Weights of a small autoregressive pixel model: 5.76M parameters, batches of 64.
Rows from block 2, named by matrix and row number. Rows with one number belong to one attention dimension. Each number is 128 + 32 x the weight over the matrix's rms, rounded and kept within 0 to 255. All counts start at 0. Numbers have three digits each.
# q: attention query, key and value (stacked) (model.blocks.2.attn.qkv.weight, 768x256, the q third), inputs 86-171
# k: attention query, key and value (stacked) (model.blocks.2.attn.qkv.weight, 768x256, the k third), inputs 86-171
q.110:111184157079226136157163164170112131156067115118140151176091152117110161182163166100092218142101116160156118200106166115159154166173075148125142170158155139113082192156119159042140082165088166152135131175099137056211142074092107148147145139141114064174105171
k.110:119059127092117127184129101166101116191120108157185163093194133112190129139185100135081113152084141075106063165078075080113087118153122132176147064209121156094103163108132043116074062068154146061108128147146094155172044128076146108159142150099098128071185140
q.111:097120196140233167097179117123119161151134112103149154118119085122072108099166098114155149155133073128116136087181184089155190047066161141096155151106168174107096171139097113175099120168157107179124143169128092176172118097128109102138097076140088173101128126
k.111:117130127168110163077163163175102149129095102138100106072051113103171175150110088154105140155094092155115110155134049133041063186120169199071125124092063142156124117150098114156138149116172150119112119165147089135108175085047086165145149105071100171187108085
q.112:142172015105223107175078096145121087107134139155160109134098126125118130116144178188158169148139127184172102099105100076100040134120129113101117128216077078163173186151114175094182125128202136136045185182150143079167208101146054095140123117117160179180153146
k.112:169134099130156154083164130142120131112065060138122145200112191166069076141174126090082188145152141066191108150128119102139174188122106136146102188184078133078102142119087113158154184177160243068106095123121065099169180082140162111126071120175101069163124169
q.113:188166066092178162130157187177174181099170125114082155064129106104061051108145197143232140155065033197069105097151193143117114112084183154096109160108145099132135104127170207122099177078139150128112133083110155097239145145050067173171126152098181112253078071
k.113:144186096080145106168133124115176179121157123139164226181157074156120086137151112098149139137059110128061161071101120110098125141117079174173116166106117145196080200107142125171151140150080151038110125211147165102189155120048082117136162169060124147150123088
q.114:173183158125059150157165133121078164101078106152172176125110144129161227131091036119216086137175110119170156108107103051202057057101069154180182170168183154126120109136054172077098116060112097199070148147081158157170116184058145143108073169117180063133201167
k.114:156143108122151185115137212083144124112176122094117146075242045154099174096106152200180139126066048148106113039074088102109134089142089137102124170199175128109149149124116122170058085166187112131109086141050211180173072128050095117137124133131133029153132052
q.115:141160081093059108155162188112087109126144103140085150107129096136112150111090086206172174167119108024118080124149117064155151114100139133173147112181151172133143174123173148104148125125079133147072131136088182149191138148184138081161071169113173043135117173
k.115:192123110071170068160113131141166155113123098124184156134163092090104108138138121100106150156090107136092150079092141121147088128196090111140128173187164146109178087134110120182063155116090172111074126071132177106126084098111156105140155139214092134150170119
q.116:114139105145067183117195155138147151117118144138015138091116157175214119195097144129171157136048161094116130153157163182102131145149155159122109179107130123114087109114113144160125127102088092086113112114094112156116175134149159147145158159077153114180087131
k.116:068126166107088133171152049116176100110220099188150110112195118078171117117140099148088134109117127126087173133142090122137177130132126104113153122116106100085103173071098193068156150124071086101153126068169199122164125047164219131150137092148132160109111096
q.117:153109162158173170080115194081117099140163192068032086099137117083166255115066165170139140115169095162189143148144130156186114135113186105061070148191181158111170182162112212131088116091133174134100087088116168194087140102081067093143137140130116032082133135
k.117:107166141085114124181142111150126206072125144113161101126121100105085148082117115181168103100106073189208139127178122118138100087142105131165157143102177164091085158113147121084075099080077107126160147057141197142164110164180112160140141139175138139119040092
q.118:123175155118231104138119123183121139078073086116129115094131093094015105154118051173095138098164207049159132140100077204170129190076055107144202100178155074121077134101149092151160079035085064205149186110094100196089012155168119122087114160200141175119059104
k.118:156092117107152146161191108096139098073128137148171096113098206055153138139118130065131105112189165059118159108036094086118140138076083118165161132185074150181055182114121168133139066135134155231164117183014108189119079167104166044113125168126167178140099124
q.119:127114124134182166161131129132171181129105135097163132090133123155067156088147130098139208127075106152083148158113094139073127159081132130151174146133232068179132089210118133154087087138165101142125174115103165135133091115090175176111086131108157184255174072
k.119:124177065109093151127128159074122122089096042146114162119116116097129138060104130112182107124107103101061134112104094167101148168118137182135166127138119080235181104126164152101175115139133108139136114143078087141124074175078102121151113165101121104197212153
q.120:175212104162130128116169191113079097179081175137090149127211169178113072074100115139146112120144107169127107114131124188107130121116207189110231163153120205098183149136156220049038167148151119135079067078073126206087053165074063108150148143115091111095150150
k.120:092079147168152066211127075111146183146169161145172118165141049172096202098113121143137140128101085135153137121135085097133127169079127180122162133125153164096133121141093147160036116170113140107121113086185215094118170150082115173131095151119164075151073156
q.121:128198102101173033123110126091115203181045121078156122137105141149160155131145130060112143192140194129146139164131161177112131129218126124102178127055093185146109151143185121117158116101118099128173105171133073073089156072144200155102096163131141173071080125
k.121:106111106210142114124160094125112107117121096149095087151129185157146128106198083067092102140121124041119088174122121073173158113056108163142146057080075163175148057162121132112153089196139140219132163103082081105116087206198130067089131103077152153131060118
q.122:125152090148253099112067158109211151172061109140156076111050091108121162142119128127153069131120138164149132137095153160063210186118105101106071107081119089125158119112088091116090107120097121098125137101156162089103088154055103137108115115152074153093077078
k.122:070146080092121136123118116141140139128136117131070088153096159136141131098168193111105199116118159184188152115122122045126064151083155199148141080060108137113120164167101099066130104118186117101230138176154166102120149142130055130095186096119086089055167072
q.123:179094063133162059144126173117048212108128142104181149058148090137083125054076201154106204168090135163096114124164196127088127065223163132147174123135203173136130125219176143105149132147111076157125163143076146144205077176120121143094142177138159152098101106
k.123:135077089147133099180176140052098136069136089165137178119045127140137183035107113160109114170048125135054087108110093141121143160075126205119161094151106110205182101198158200126125130141108205136137186108101107152149145231119070098162168173098095150139155116
q.124:066148227126091112153205084094084102163101147152153084192124147098115168111107070117141147090163134077154121072085067099139151104007105127179173107113182155103113175102122130115164090178133144207093082092108075092082088147082176080169120182164106145162126166
k.124:121137149070167074139057185140081102132129143068109094140227102120136183123093094174129105164150170150134080099142145160084091129117127132150141088162194116097195110078214088144088047091137133106108110096109165154156041143046147124199135082118063131096101137
q.125:084140066121175111165124145121102120171185104111122096218059141041101144154179063159134147090153123093140111072124101064178169169034146119075118077116156191154143099132126162225148115079248142090154056193165127025105153204130119147061064054170149084108088166
k.125:132103110191153150055090109134086144108080123092110125162083212179164172148130060133136097063169120056146113183079118108104104104170099159157059132138133110212135125170130111146155135131150109181121112156141104093091129170124173109124117094069112142142194123
q.126:177199021129121193118171189138181182107113072123062211081143119113130085069136135083173209163112066097130138106120149140146139162124131219156122219137119158129108096125084121215020135115104200035126147127163196121181162094047101147159136059039103097198131025
k.126:155178080133108170115121127192143108137203142147128145085141073089136048118174182100114146123079026173115135100133173122120151124140113129107145223113109126079139110152061110063071160108153174041097108137157143049169161077047123164138161090129118174138202119
q.127:083115139168201069159171056050125148112148132159065072093118158093092158095123137144053117152122165160150135079099090127146102172053179106158178029133133177098142108130193142145133119184077104142174089106130162160082067146129078101133109130152177161141082174
k.127:094149125119205084130070088092033101037116163096209090151100219168126110127105037156075086142194129093177133164056111121124128089114098115149180103169195136159174157150127162152136122131117105199112140125086163179122107158155136060164108133110150082086137219
q.128:136136138141068095095169109103134149134154113102105113088132138155087102111108096107067151093119106094087123078149138122147097089101150086159135145187164155132098121155116144120139167134101096172025123119092133154132148197088100159155144103138142148126159149
k.128:082112151180108099109081161156144084150131151156037085141191161135101138113134112160169186093084097095111095115138156128128117176133143123119097167179100162129161159188134160090136149156140129158122113113103145127115099192114059144157098168182113153172151156
q.129:153180124121152147142114109101177190123121141143114102096155122137096147170143124055109165109101145152157206121125111123154071108098101121123173148133122167107165085119171132151084079132145123176096200135118162159105122143133140148149113097111119181194151126
k.129:160141135098140097067062106203172123123090082115101128118104153112105096161121090039182137159136122081123146142114096121160071177115094127171160105134123075109161060093128092134181116102137194132195152085123115165111077121115105122205173171119106148131147106
q.130:153125121179178129136177150145160125147113090116156119107161170086140123097149129140095093159127111098105128113150108088148155134090208146124090168123161126130150057167116195123113136090183091154093150122088110121170125168105097144080078097146121082147145165
k.130:120123137164157014108079176130111113153101087129203133117186111198147152122064105100174072150135133111103118118156091114116125129068156164148151123136143116153113125122145079123122134100168106115092063099137135113099124184084051117153123115084083063132159186
q.131:153134135140143092121144155151130149106144098133125084107169130182192160154103154081116105092090192107146104171157180093063140121171106125130113127132163143141134107136097147069155121091120085143070124186098090067104092106174120137149078132140112101146115122
k.131:098128158181168077071102166138094145116156123144170157162153163142148169122118098137139069126134159077076068125155124108141157120163129114191138095138136121139155127117153118080183103079087121131131104146147121081080072120093194169106086169100152094061120111
q.132:089104109118096165170074117135151102127144109107162135157076135145165124116145132095080124115132140115095133147137130121102113115118155151127136108163086174149102161136099077093112135114100096115096097131111154163102155110104128135108145072104134149150148146
k.132:169212118144114144153162079111101086149169126148135121109052139169107141106154146151133139129128151136083144102115108158117121079161200094133143091131110091133152078162166121158115162097173099129108160154096092177165159153160163159144110128075129075153139165
q.133:161128115127079132101110158144148049153123074127128170163103154100136127153128116103098084137139146085130134123122115135146101111079134148107144133103098129116093101108139161102099118105096167133108154092163138141103085112103139106118092110146086125105105174
k.133:108147128123136098086132135106162100165133070140159168173158114125095132142182106106153154115150169090120154161152187093145136114114136113132112165137122102138093135061103123109113125111107108105097121085135111091076101082101138147130082134194107169110144124
q.134:127156144127128105139083142071169096146125143110110118098110112099144167101121137126151114150119119151127173088154089168164123113112153130161182137135107178151142086101076127150111147125143100106163108116147174125165176075131143124136189072075154093120142123
k.134:141138104131124104139086165103152161066110128167135106142147125138119152146051125151124132150107125177166112108146152113151088134148138166158153155109112113118198125135153116112119153136122128142118131136201183159132144088140132103113152097097153116165164101
q.135:145116172126090089141098129196177181114123079171111175103127094187098044167165154113097156159103114135120101129119162148159130138147117074113158072155149107108144102164094124088092135135089110129160169096112120108096162101122152165164105148121125112144202104
k.135:123154179046091099162092116149142131137123101121103144118139084076102046125186144103155129157147159161122153114090110112119140096167125096114172134174099095085127152150138077113110124165159093128184143116147055066165118080135119124197090126155142129090178092
q.136:085106126145138159174157180135116103078161168140097145071169101171160165148147117108075124103078150143168186144110125148179103090144079073051131112143125105138150148140099097170091153149132134145159133091104087230121138131168142130151110157176116088075090080
k.136:120065184165108111098128165125150119096115198123135127151141131146135151164112116151164080107143160193145129160113138138143149118137141150154198079155126100130103107139147104122051088127120158170170108084105127172107151121148131150132203141155168147121125117
q.137:180089070075194113149166119147096149067188111169174116131153089117067137094158108157160202103122146133153124094096085078147095172114111142141163139166118110151086112140112109143115120093123136176150150104119142126197171106127110100088140173138146127163125125
k.137:185136075130117158148129164087117140076166133101114126143174151130138081113147083115109121150091119128158103140135106098128090102074109118140099114165156146150135112121103114149107139092137133118122092145105129096158076141051101084129130116176147124168113130
q.138:124071165174169115125087137170144102099104111164089106099130142127114103135135202075161084113101150123122185089160169186079090166171054140089129128118120122124106103130128171088165111142067099095139172116105093135152142190130100099105162185096174135110130057
k.138:063162135173185056117063109058091122081149200120148125176154091099142183111081100167184106126132106080116167073114082151132161160143069081152112190137146100186118156109137155134168138150035170080134122131124135099147134162125145111106116200109192097104092116
q.139:140141109152101155088132164154112095208069137066125151124103153104133129157152129136125091112137136130150170155112092132122184090139140108165138160131157122105158124084171159139121114130086130116114084138150150095157164135079170073128153189145120083106139103
k.139:100093074178149152059123173115107156191097124136122141131191158140171140097136148120189163114094059175118152123111131137163153171139146145118094131097088129080109132089164145110099169096146121077115070139118160094114091073111102140146123124143142051101160115
q.140:129205097102154103103142087119121161127120106098121108109099125174064193147147093144166130131144140106109152116086128084113105148129114138118163097134119137104142166049120133163138108091075108125097133152156150149148131129147150087110085117135082136107098155
k.140:166210174133178111153128157149148099150085146135117111146149165097127070135136085169079158162166155107148151134080085137113132118122095109120125150158100162101089124155140108103142136107106105184121163162120189105127112126096173093143104158074114165145089120
q.141:156172171156115137108169168197102154093160098142103163062127125142134052148171108094165100137143154139087159191152185157104102099179079131121197119134128106105169085139105111050144135122077123135130153126111160186114113139093128161110092170070151161188227099
k.141:148151133112097173202111119115121149102107148189159156160147107159075101144142160109089107110119194112071109140113113117087134120148055164136173092197166104132112151133158050137125131196084100090130154092168094101105144170088169173100135181112129188162163112
q.142:131111107181086151147132120144113073123160099129135170128166122093100113080172100156084200092111129103124145157130173155159156119125063125161136100139091084105135144132197144121124103147117113091142108104175110125116095080079141074128091178165134139166117134
k.142:085113114151137082101110095113143145146122124162150114138126189119155080111179101121125108131162116135097139169099112139154126155133123120134101149197146111158151113169158073134093103143072148154084143138154119157105087113125116120110132119104109191127169160
q.143:102152148158100173088122128114132124115167123150106110178161126093130151145121157180125118140104100053122145091143068128099126125132151110120109154144133137163109137120193124178139088079183128080147129139120089149122060133079077123142135091104132124152143101
k.143:122126109146159185071098094100135058120136121114084135098101091140143130071116141182166110113133079100074172115150098185097135124142140135118089148125184086138101133123182131105165098118118118120078105117121155184115116103073163176143076143097113236132169165
q.144:147138144148155133116127123117115142150134120120133146153110130114144130074132138142118147125098138117099102109120119121073190089127160116115105153168175190132083129106127148117124145089114137120116119160127109119130111112071124119098102122146171170108115083
k.144:171117098133189102155151137135111104122136112153144155142125109130156160102182118169102160107090114108119111071113096070081156107088171106097121134137111086172042169113156149130130128095141136120114124158079118169174164142067163145154135163069148121126145142
q.145:107093060148112159112113145103218156113123072135179159122121093117075102133149153122163062112130130164126134096124112135144086121092145158113108118100117177117096088102128117204131165144138128128085098156188149113140153187113148104134142134160099148091166145
k.145:150168081179103117167143123091161145110088109159130141119139112104170085126143171122131172125148141106135140084109132179138100108157128145122122201099094125153153132149153178112200162112133103117058110126094174112138145154141134098136090154114098140139099136