{"model": "autoregressive pixel model", "train_examples": 123503, "layers": 7, "norm": "layernorm", "norm_position": "pre", "hidden_act": "gelu", "qk_norm": false, "drop_path": 0.05, "eps": 1e-10, "epochs": 6.3, "lr_schedule": "cosine"}
Rows from block 3, named by matrix and row number. Rows with one number belong to one neuron. Each number is 500 + 25 x the weight over its row's rms, rounded and kept within 0 to 999. All counts start at 0. Numbers have three digits each. After the name is the row's rms in percent of the matrix's.
# fc1: MLP up (model.blocks.3.mlp.fc1.weight, 1024x256), inputs 172-255
# fc2: MLP down (model.blocks.3.mlp.fc2.weight, 256x1024, transposed), outputs 172-255
fc1.477 100:517467498464496484499469500501537511486526507481470472458503529497478459511471490527528514461502481454487557465484506511526525514492508506503543519491493510446520456499516513477510494499516470490504511492473505547458521544482514525459482467471499481473
fc1.478 095:471532485472540490483523511502504504528504481468494517544513525511502496506527458502517512529489476505536510518522532480515493491556509527510513460510508535470551482492479482470501505494542519513510476456529485515523489497493468492515470463504493482518
fc1.479 098:481484516515465508489493492462510517488507549499519492465499532513493459521503470503506505457485431531529484520440494494477527477532500475511517486558480532506473511516466488477496508519501509498529483498479520512540484515508512499486496493515521500489
fc1.480 096:506474512470493535476507476524460488514515517508490508510507490487501521542502479535549512510538518508480528521521528503439531506501533502499522492457522499505537502500532451470501479503527516507455533461496502488499489550525472469518458483473535540476
fc1.481 102:451473496530484538504543520538493487468525495486509504480521498505482488476513477481524497500441491485499510499468492470476509494469486513492488522508520479461466474512489501496504504512526542479509496475502482505482457480480512468468486521501453540504
fc1.482 093:523508489490404494484564514518470495516485520500472522511500534477459493524531500537498526466464492512529490526502500470536501477515545501485539536476481480479499450480449509467524496494490519452487511478510512469509495497528492490483473482541500504487
fc1.483 099:475505523478553465531538534494505552496529496516484520524483476517479511484474508485461485448504504497477532472497525482514463508528459559504520531489446525502532536515478489499518535500512541495510511483500514493489477462510535518513490459510543510519
fc1.484 096:500481494486514540457479505534485469512536486456557491478517457496533464474475553490487480502508488525542528534510539509514523503488487484504501518525517502523497505496503471485485490497514491479500534550464527506503516488560522488498495472493532484518
fc1.485 109:519516489500541494486484449519491509482512526508519505492509480493508550524492530520508487485533469486512462500502521459500523482474436530502532533527488504523492505480503458494495518527478511447549517475540513521498495493495500487479473463471557477497
fc1.486 097:537465466471528529473507469541503550507491456487539526563465528489507546525501518507467473473486492536525447519531491496505491513568488468530484469487512512488510490495502506473476497504485484484487540547471520530457490484509480496470490507490532508502
fc1.487 092:502518501451499479500496534545494490482521504538506482478470532502535473552510503479488515515458441494482466488488482547515464482531518500507501550521469494481498517538478462467509499563524535484529533485516486470506533441492509513486487504501534523469
fc1.488 101:492516485476510439504454475485546480447514476488516491530539537485504521500503497484533486505530483475501546481504491478500498480475463543494529477480456528490501500495486482500541510552505498487514515545485519552512529478489529490530495464498485492506
fc1.489 120:510505465491498446481471532526466509487509473490504493540522459515519489500450514477474493543526477460501463474483488491507495541542486541524524483538522511558541517486495479473513498505492484506493529527513512497499517506477512527539522513473504475516
fc1.490 111:521453507494498452534464452534486511505501497493495499535467470549447520541476551490468487518524482467498495494485507436504485505493468526499494538506453490491510497530466519514497521467500469500510507513498486476530489503501492543480504511500531462532
fc1.491 099:505493484516475469528467494508532546486518509511502494494489510532466492489451512514498508481579478469510491488485473463539493528476463520466496524499493512481476511470457455440508530490463495527554456498488486495489504508460476441533491520490489506511
fc1.492 096:538464508510500429529482492519455516511461536528432488498505496526483472465485534436523511481500499490480466484482502506510457509478521491468499482497517502502515560531495535502493561477459506519522438531520478522521486470502525496470483492473466521527
fc1.493 103:483498499492526446535534478538492481507512541489486525457519505493487554523482536456477506513484516511468444455510479459497477478487539500521546518505452498541488490527500513514506474489461467500484550515499509497464523530455522471478539517506535444540
fc1.494 085:518501488497446438481505486506453526488479505488525525538499491509465501518507519520467494501517456518474513465511505482461512498530462522489517504484479494489510502429518476497505499531531491504528515544510546493519502506510461475469525542500460473546
fc1.495 115:467464495481499493502496523492472534466480498496510463519459574514525498457466533477534498482515508502507490514510514497489475523477518496480483499493507480495426465494489454492467478504519504493525507501484497511460505506484519490488502530514495469471
fc1.496 114:483519476481501480541502507512508518457479488494521439496456490484478515500492491487499524491523514497503468466502497458480440559506472542507502457525484505495501534500482466485506488534527481532508472513512520489488480499500531492552480486507493461514
fc1.497 087:518496509449465533491532512554535489466491473539482486471527527486501492526484521466505502499511483485432558472467485464489465461468533485491458502480537489514493493510483534472500518505518447498520463503514542519490471517546517525495523478491498517487
fc1.498 096:485485478466541473478480493526504477524433570497499489475508493524487541506525520498500524497492471516522473473522511455520495501476516501516497512486489446470482495521435475511529495501478504498564444515512522524476474499492489475527487538479437482567
fc1.499 112:485490500482537460526493503512453521500486535489469480499446475506504514491466522504506502450522501529473508469502490483483465540489498520506522451497521516497517521514512528512498528488456492511506498526515517544509462492514517498497480482470481455525
fc1.500 089:555491474509488470501487538515486504508571464525471495485511486496474493509476498499496513462496496508512570516482482517470534485476504521429482486494480493479502507504524493515467513505502488516504494487542489530462471499505508463469532467485477499479
fc1.501 100:491528493403519501496477494510474519470475468478577499487499526476507525484491516498500507508515486505520516492526528543493536477522524512524508515525582474544507493464451481456497481490498500491501526499488495560507528532495467525496438541467530516523
fc1.502 095:489511453510500435544539486497491530496477468475468501489488504532467529492535480439480552546489530554487502462511510476496461470481514517542512470551510488558492523498466516509498470488471440449507487474546521493494513501532477490484513485495472498480
fc1.503 093:504508509509486483517523474460507481532524519517491461522471472541525524525521550487507533530506508494488488480462488471532486505484515533534547528520519504505485491544451484474508459455482518475533505498515498488508498500476472485488491471506498517540
fc1.504 101:490461515454526508509519469475492496481480506492492548476544482512500471513473511528520451485504446494483506474467522505509525526551445551517497533478529518494509459496520526484473521541476551448506511525523481574484458523487514493504512515457515509510
fc1.505 113:543509483525518532492512505471463486488504526457492516468515491522509510484504472480474501506541448502507483518527512499465522507479525473497525472468495485492485506467525471462440520530543427452535483487470504477485516491529515508519534471531517511525
fc1.506 089:541468511472464500525505509508485489499509467505525487473517460536491513499500534505530475489469503514499509445488559498480553466488456558490498508520449504472522494461467494493482500494515499482456472460531496503523481542537520472540476451543463476547
fc1.507 099:530488503505493466496499481508478462476495475525499517508491513515508495500467529468553498524488514508456506505514523510537516453542448483503502470474491475498487474500453510479518579471469469477509492535551478510495527497469523524460460513446447495579
fc1.508 093:547534468469478475468451513532498471489492471508513479488494554525517497504508507474510502507469509509530543522469481491502502472522518508519527505461469497470516540528495504491527438512496522459464496535519525549516478538505489506478425527547496532537
fc1.509 098:487501534495532523488480477523483516506489505497535523491510545490486472541500486535504512521501485541478486518545446505519515521526485504506490525514520514493457521467470506503509518571470490459552468524500538519485546481439537476499535549535486494505
fc1.510 096:503484469501483464504550503476517457502529467527531475479525479488500496482500491510507455537510532518500532505482512478504527464523486503456494508535517468509455533535484516487514551497494487474537479481483484521515493517484520471473535531535459512528
fc1.511 094:506490499505518491495506434544498478492493489502474523513534517519484525512464485478515518512554501479527477458521505478479503490439505503516562449479494484513548492468512514491489491495486486488549510513483506496485498539516499512504502500510493454518
fc1.512 094:521505491521499493471526496520523453445504512461544501507485506521485551517468478502511483490484525502497487493495542526473533496520518466537527475527480454534507527537527499507518474545504447486533543502528512502488528471521481503489516536531548447495
fc2.477 102:539501474467476519470517512507495469502507503504483487518447478519570494517515526504514518522488468489482515502466511465503542511539511490553480468499503540499547482484541506488504529511503489481534521461505552478499509526500503493468522533505483491518
fc2.478 098:485506470520509484488509444531480489528495439472515532462536475486525511477492537510506490524495537495502481449484494485512504527496517515452484494519485511524528477554519529530480514468511508496524490495491486529471473479501505463519510500521539464465
fc2.479 102:471489495445481463496506547475522500481497463466522491486483529512473486484481513518514525531493551524524510507519514516472476521537482465476509482478463511508518493518538489534474503520524500493491483508507505484497478484544460485482458458531500519505
fc2.480 102:500484502547507478523476509484458504528495529472481519491483520502498478498479468530497469510487539477507550455483542547485511527491500449469468513494517460520465467474528494509515467527544453472481511490504503529505510554475542504529506509507522509525
fc2.481 100:462474503511472471532531484468459492497523516466523484489502482542451507509497478486498502499490502481492485486439514484461541512492516522485503495569500511496475474480472510521494482462472466510469463518500475503490507500487493489473472539466495497517
fc2.482 094:504503480455535472530479507488513535490479488458522520532472481516475492518495499506530495463506537489540494524565547526497481519511499500532478485473496517502493489474539527499549518487466521487494463509461489485505480500515512549532498496559521500537
fc2.483 103:488529462548513512508519466522465485515515515526502474519460487519529479512551508495535531507503531484501501480462524509514495486475540488526499512521517519518494469497462472514505496468490479493459514475479476493535475474474477457526464496527471520450
fc2.484 096:498462471466522434488471517522493515469512528464477514459493496471508456492467462455507464513491513497465521519521487527459488500489454503507516497476549515483514485490461537511479534541473511523472520502488490459471498497521495558467571469479518511529
fc2.485 118:519504509479497474502481499516485509512510530460476479511486540524530474533492489493510507502551489505513519524534496521545531502463503489522507539534463552507490496486498493479491519477484487471534452526480538543552488506481529446523501469488549498493
fc2.486 087:467559502521522506489504510486497471484485522532495465476485495457520506505512485508494477487478514530502494494530501507519478462495499520447536473506512522525515496501546470474516522476475497543463477490438482487553508502482460529470501499484534481499
fc2.487 083:498463476514484495523516518490481512476480508470508538518520516528511509492446456522493485482514489509513554515490495519488536487487515460473439530511512504513521506456536518482537502495492476526556540447521444473463473467451547523488535483478523471486
fc2.488 095:475484498441476512522517527521517536489447534503458509469531516520494482472525514522485516509505532488493502498544468519531468538477530531511531519508540485518489540466458547508520515525523500542534499530479507477473541443527551477520515480515469480533
fc2.489 120:490520490500500560504506469516469526501490495495465523482527544471445531497511485442502479530463515547523527507494500477486499517500548510521508468473515493551457487494474509529492540469485509515490499482471432474498505427494518498484522504540528490504
fc2.490 114:495485491477551523557450505500525519523494497501490500519524523475464490464519483498511432477505523530478467470480507424524479536504508463484501489470482485526479464503476515493509513498530492475466489487467505540542458538483502488473513514509484488496
fc2.491 100:506489497537515520506528471510476488536493484503489521487539558494544490474526501477501480450537531485467468478487484503483468509498486495467510478504544536525499456519499460504499500517485560529513517494476519482535536474478541475498497516451459509488
fc2.492 104:502491508458452523481491484470496536465525489534529518484493496517494512495501520529482458472498485568508550487501529478472472523530439493508465534502479498514480529468509495498509470494487444494492508469528553539488509473511495470478479532542482521495
fc2.493 101:509499490476535516513477502503489504486485478483483482513497520523464495505537472465476521509515541482488520520456478509475496462479507518516528478470495521491546514490460526529480526486535472499491485520503437524565545535492519574489535527523520469483
fc2.494 081:504459513524555525508486535519513521476504533463472481538479493489499510497503466506486469501485506467476494506524476539519493523514469512492504507490536513495462481466511532496550497488454524514498483443528484505486516446441487544494521465514522488487
fc2.495 111:518500491512511503499487485493504484453484510484516511494503477521486521489542526497518519489545473524487494452492486528441493522510502476494525495512510494520557513440511502529487509514473491553498530470462511497499518517477512520464471483465479500457
fc2.496 106:502549489510497516517489504498525518493483495517493513465550470462542531480510517515496524497521457478548501508494539526458493485473482542545491494505517514492498509455485511500497527458516500532520514510516489526519481534532547513501481477515434529497
fc2.497 083:469479528513462501492539535503455544510522482503498513534466475497469492518465513527486477512544521513516511520519507481477522466531497502499447536500456509483482516510508463502457534519490551518475556474482483509503484489515549504500507533477520496507
fc2.498 096:453528524542495526527530502501501510491521509507460502534522465479485481493489503471488476468519501468471477516522452529495533482492502504500497472500500479469472493459518521463463495535483480487498507483459518514522488468452511511493548463499528523506
fc2.499 121:506479467510498499501536564520522553502523460502484514516464525494470511528511538465467495491492548445513563483464522474495443461529519499545492495531479529493504501491502495504440493505568494463518501492494507544525482517471505492463513460544491493528
fc2.500 088:491507506416551476526475493517526487537507483478513512522517513510471513505496505519499490503488481551522532505496548500508507447492437491529486532487548466468478524514515481515481509513512465472442495469464441512506536491457533518491471524463528514534
fc2.501 094:526479502566476515506494503486495494518481492507508522525520479512495531518473463448531458484487529495523471520508454516498541527525526517525509486493515490498501538551485520477531504490469514537483466520491459519479500473550473536485466513530520497463
fc2.502 095:552468511489490528518450513488485476446493530501534526508526479545543447543513500509512461488499519503506538484505496493519492495492472533539510528489496518470504510478476472499505506544503541559501514497475510524465462488511469501498443541468511532496
fc2.503 092:489486481509550531489461550517501492532480484518527485483503492474560529535528522474521472520475541499490521481468489528528530513501521458490500494506494490498506449476525523494509487456474501463492497470470466556491486494503489534494521503468535463483
fc2.504 100:556452493457486527537523510521485540494524467506516548492508512529511504476527535484478449447472506498518481491527492512518489506528468485512514513530498488497507476440496481473491511471504447525504490511497539531504446481494481510483533494474504460525
fc2.505 108:509453496523497507512453488530485537516532508501482490543519459496520467527509506445474532488523525532532505509502472480493490556465500481515507523536443468526519533524474532490550458476500514468496461491511502464464447528513464470503469516471532476530
fc2.506 083:510464481545469458484504480475481494519504532481471477488489527452522477487502488469518497482541511539485543490480486457489470512498489498493493492503535470480522495545447530503547485518509507470501441517488480511493494481502497494479533505478501502504
fc2.507 096:490539499492483514524480500472517544510499490493507489472529464467489496546524478492456492496496513513514497538541509522483501516542515523513504509493476550463520485496536492470493476521469514517511505470460463515524512444475464515492503495526521534503
fc2.508 089:474563472525467545512470500498488538495454479497468519513495473496446485454513482514472477491505536500539487509509530533488496543448542467517464479510488468491470531519483486528498538490456474501452490444444524503507508483501506491477515534466526502521
fc2.509 102:475471452496527497513473510485474493494534523476490476487480477516495482495504469470500452463496472455479507495508519507517549501502532504494485460493512491502601506498563524497496494457451477519515516506519485485577513469512491516441502485482560461536
fc2.510 101:476489507487457524546492470499520520479490546490475460508493475510491500495518497542470492477499502462462510522508494505499536544491500493510507475519495486523498489478460495492572501490487541513495485530504534503512463490530498510468455482500477477489
fc2.511 103:477558482517529517496466516499466499530525530479493464490486483498508505510533463518492495486494532452487470537499490481477538503537557450533520497489490498518477513506492487528512520518478481521508464483499485484481514466494473530521530529490515504495
fc2.512 095:486456514485489537528492548502488538505508531504522551508482534523492534499500517522464483486521488485485448480474460530482463493463526553503547530522513470523483465536471478507513540474541516485489516480498457541481504509514470505476514500541500498517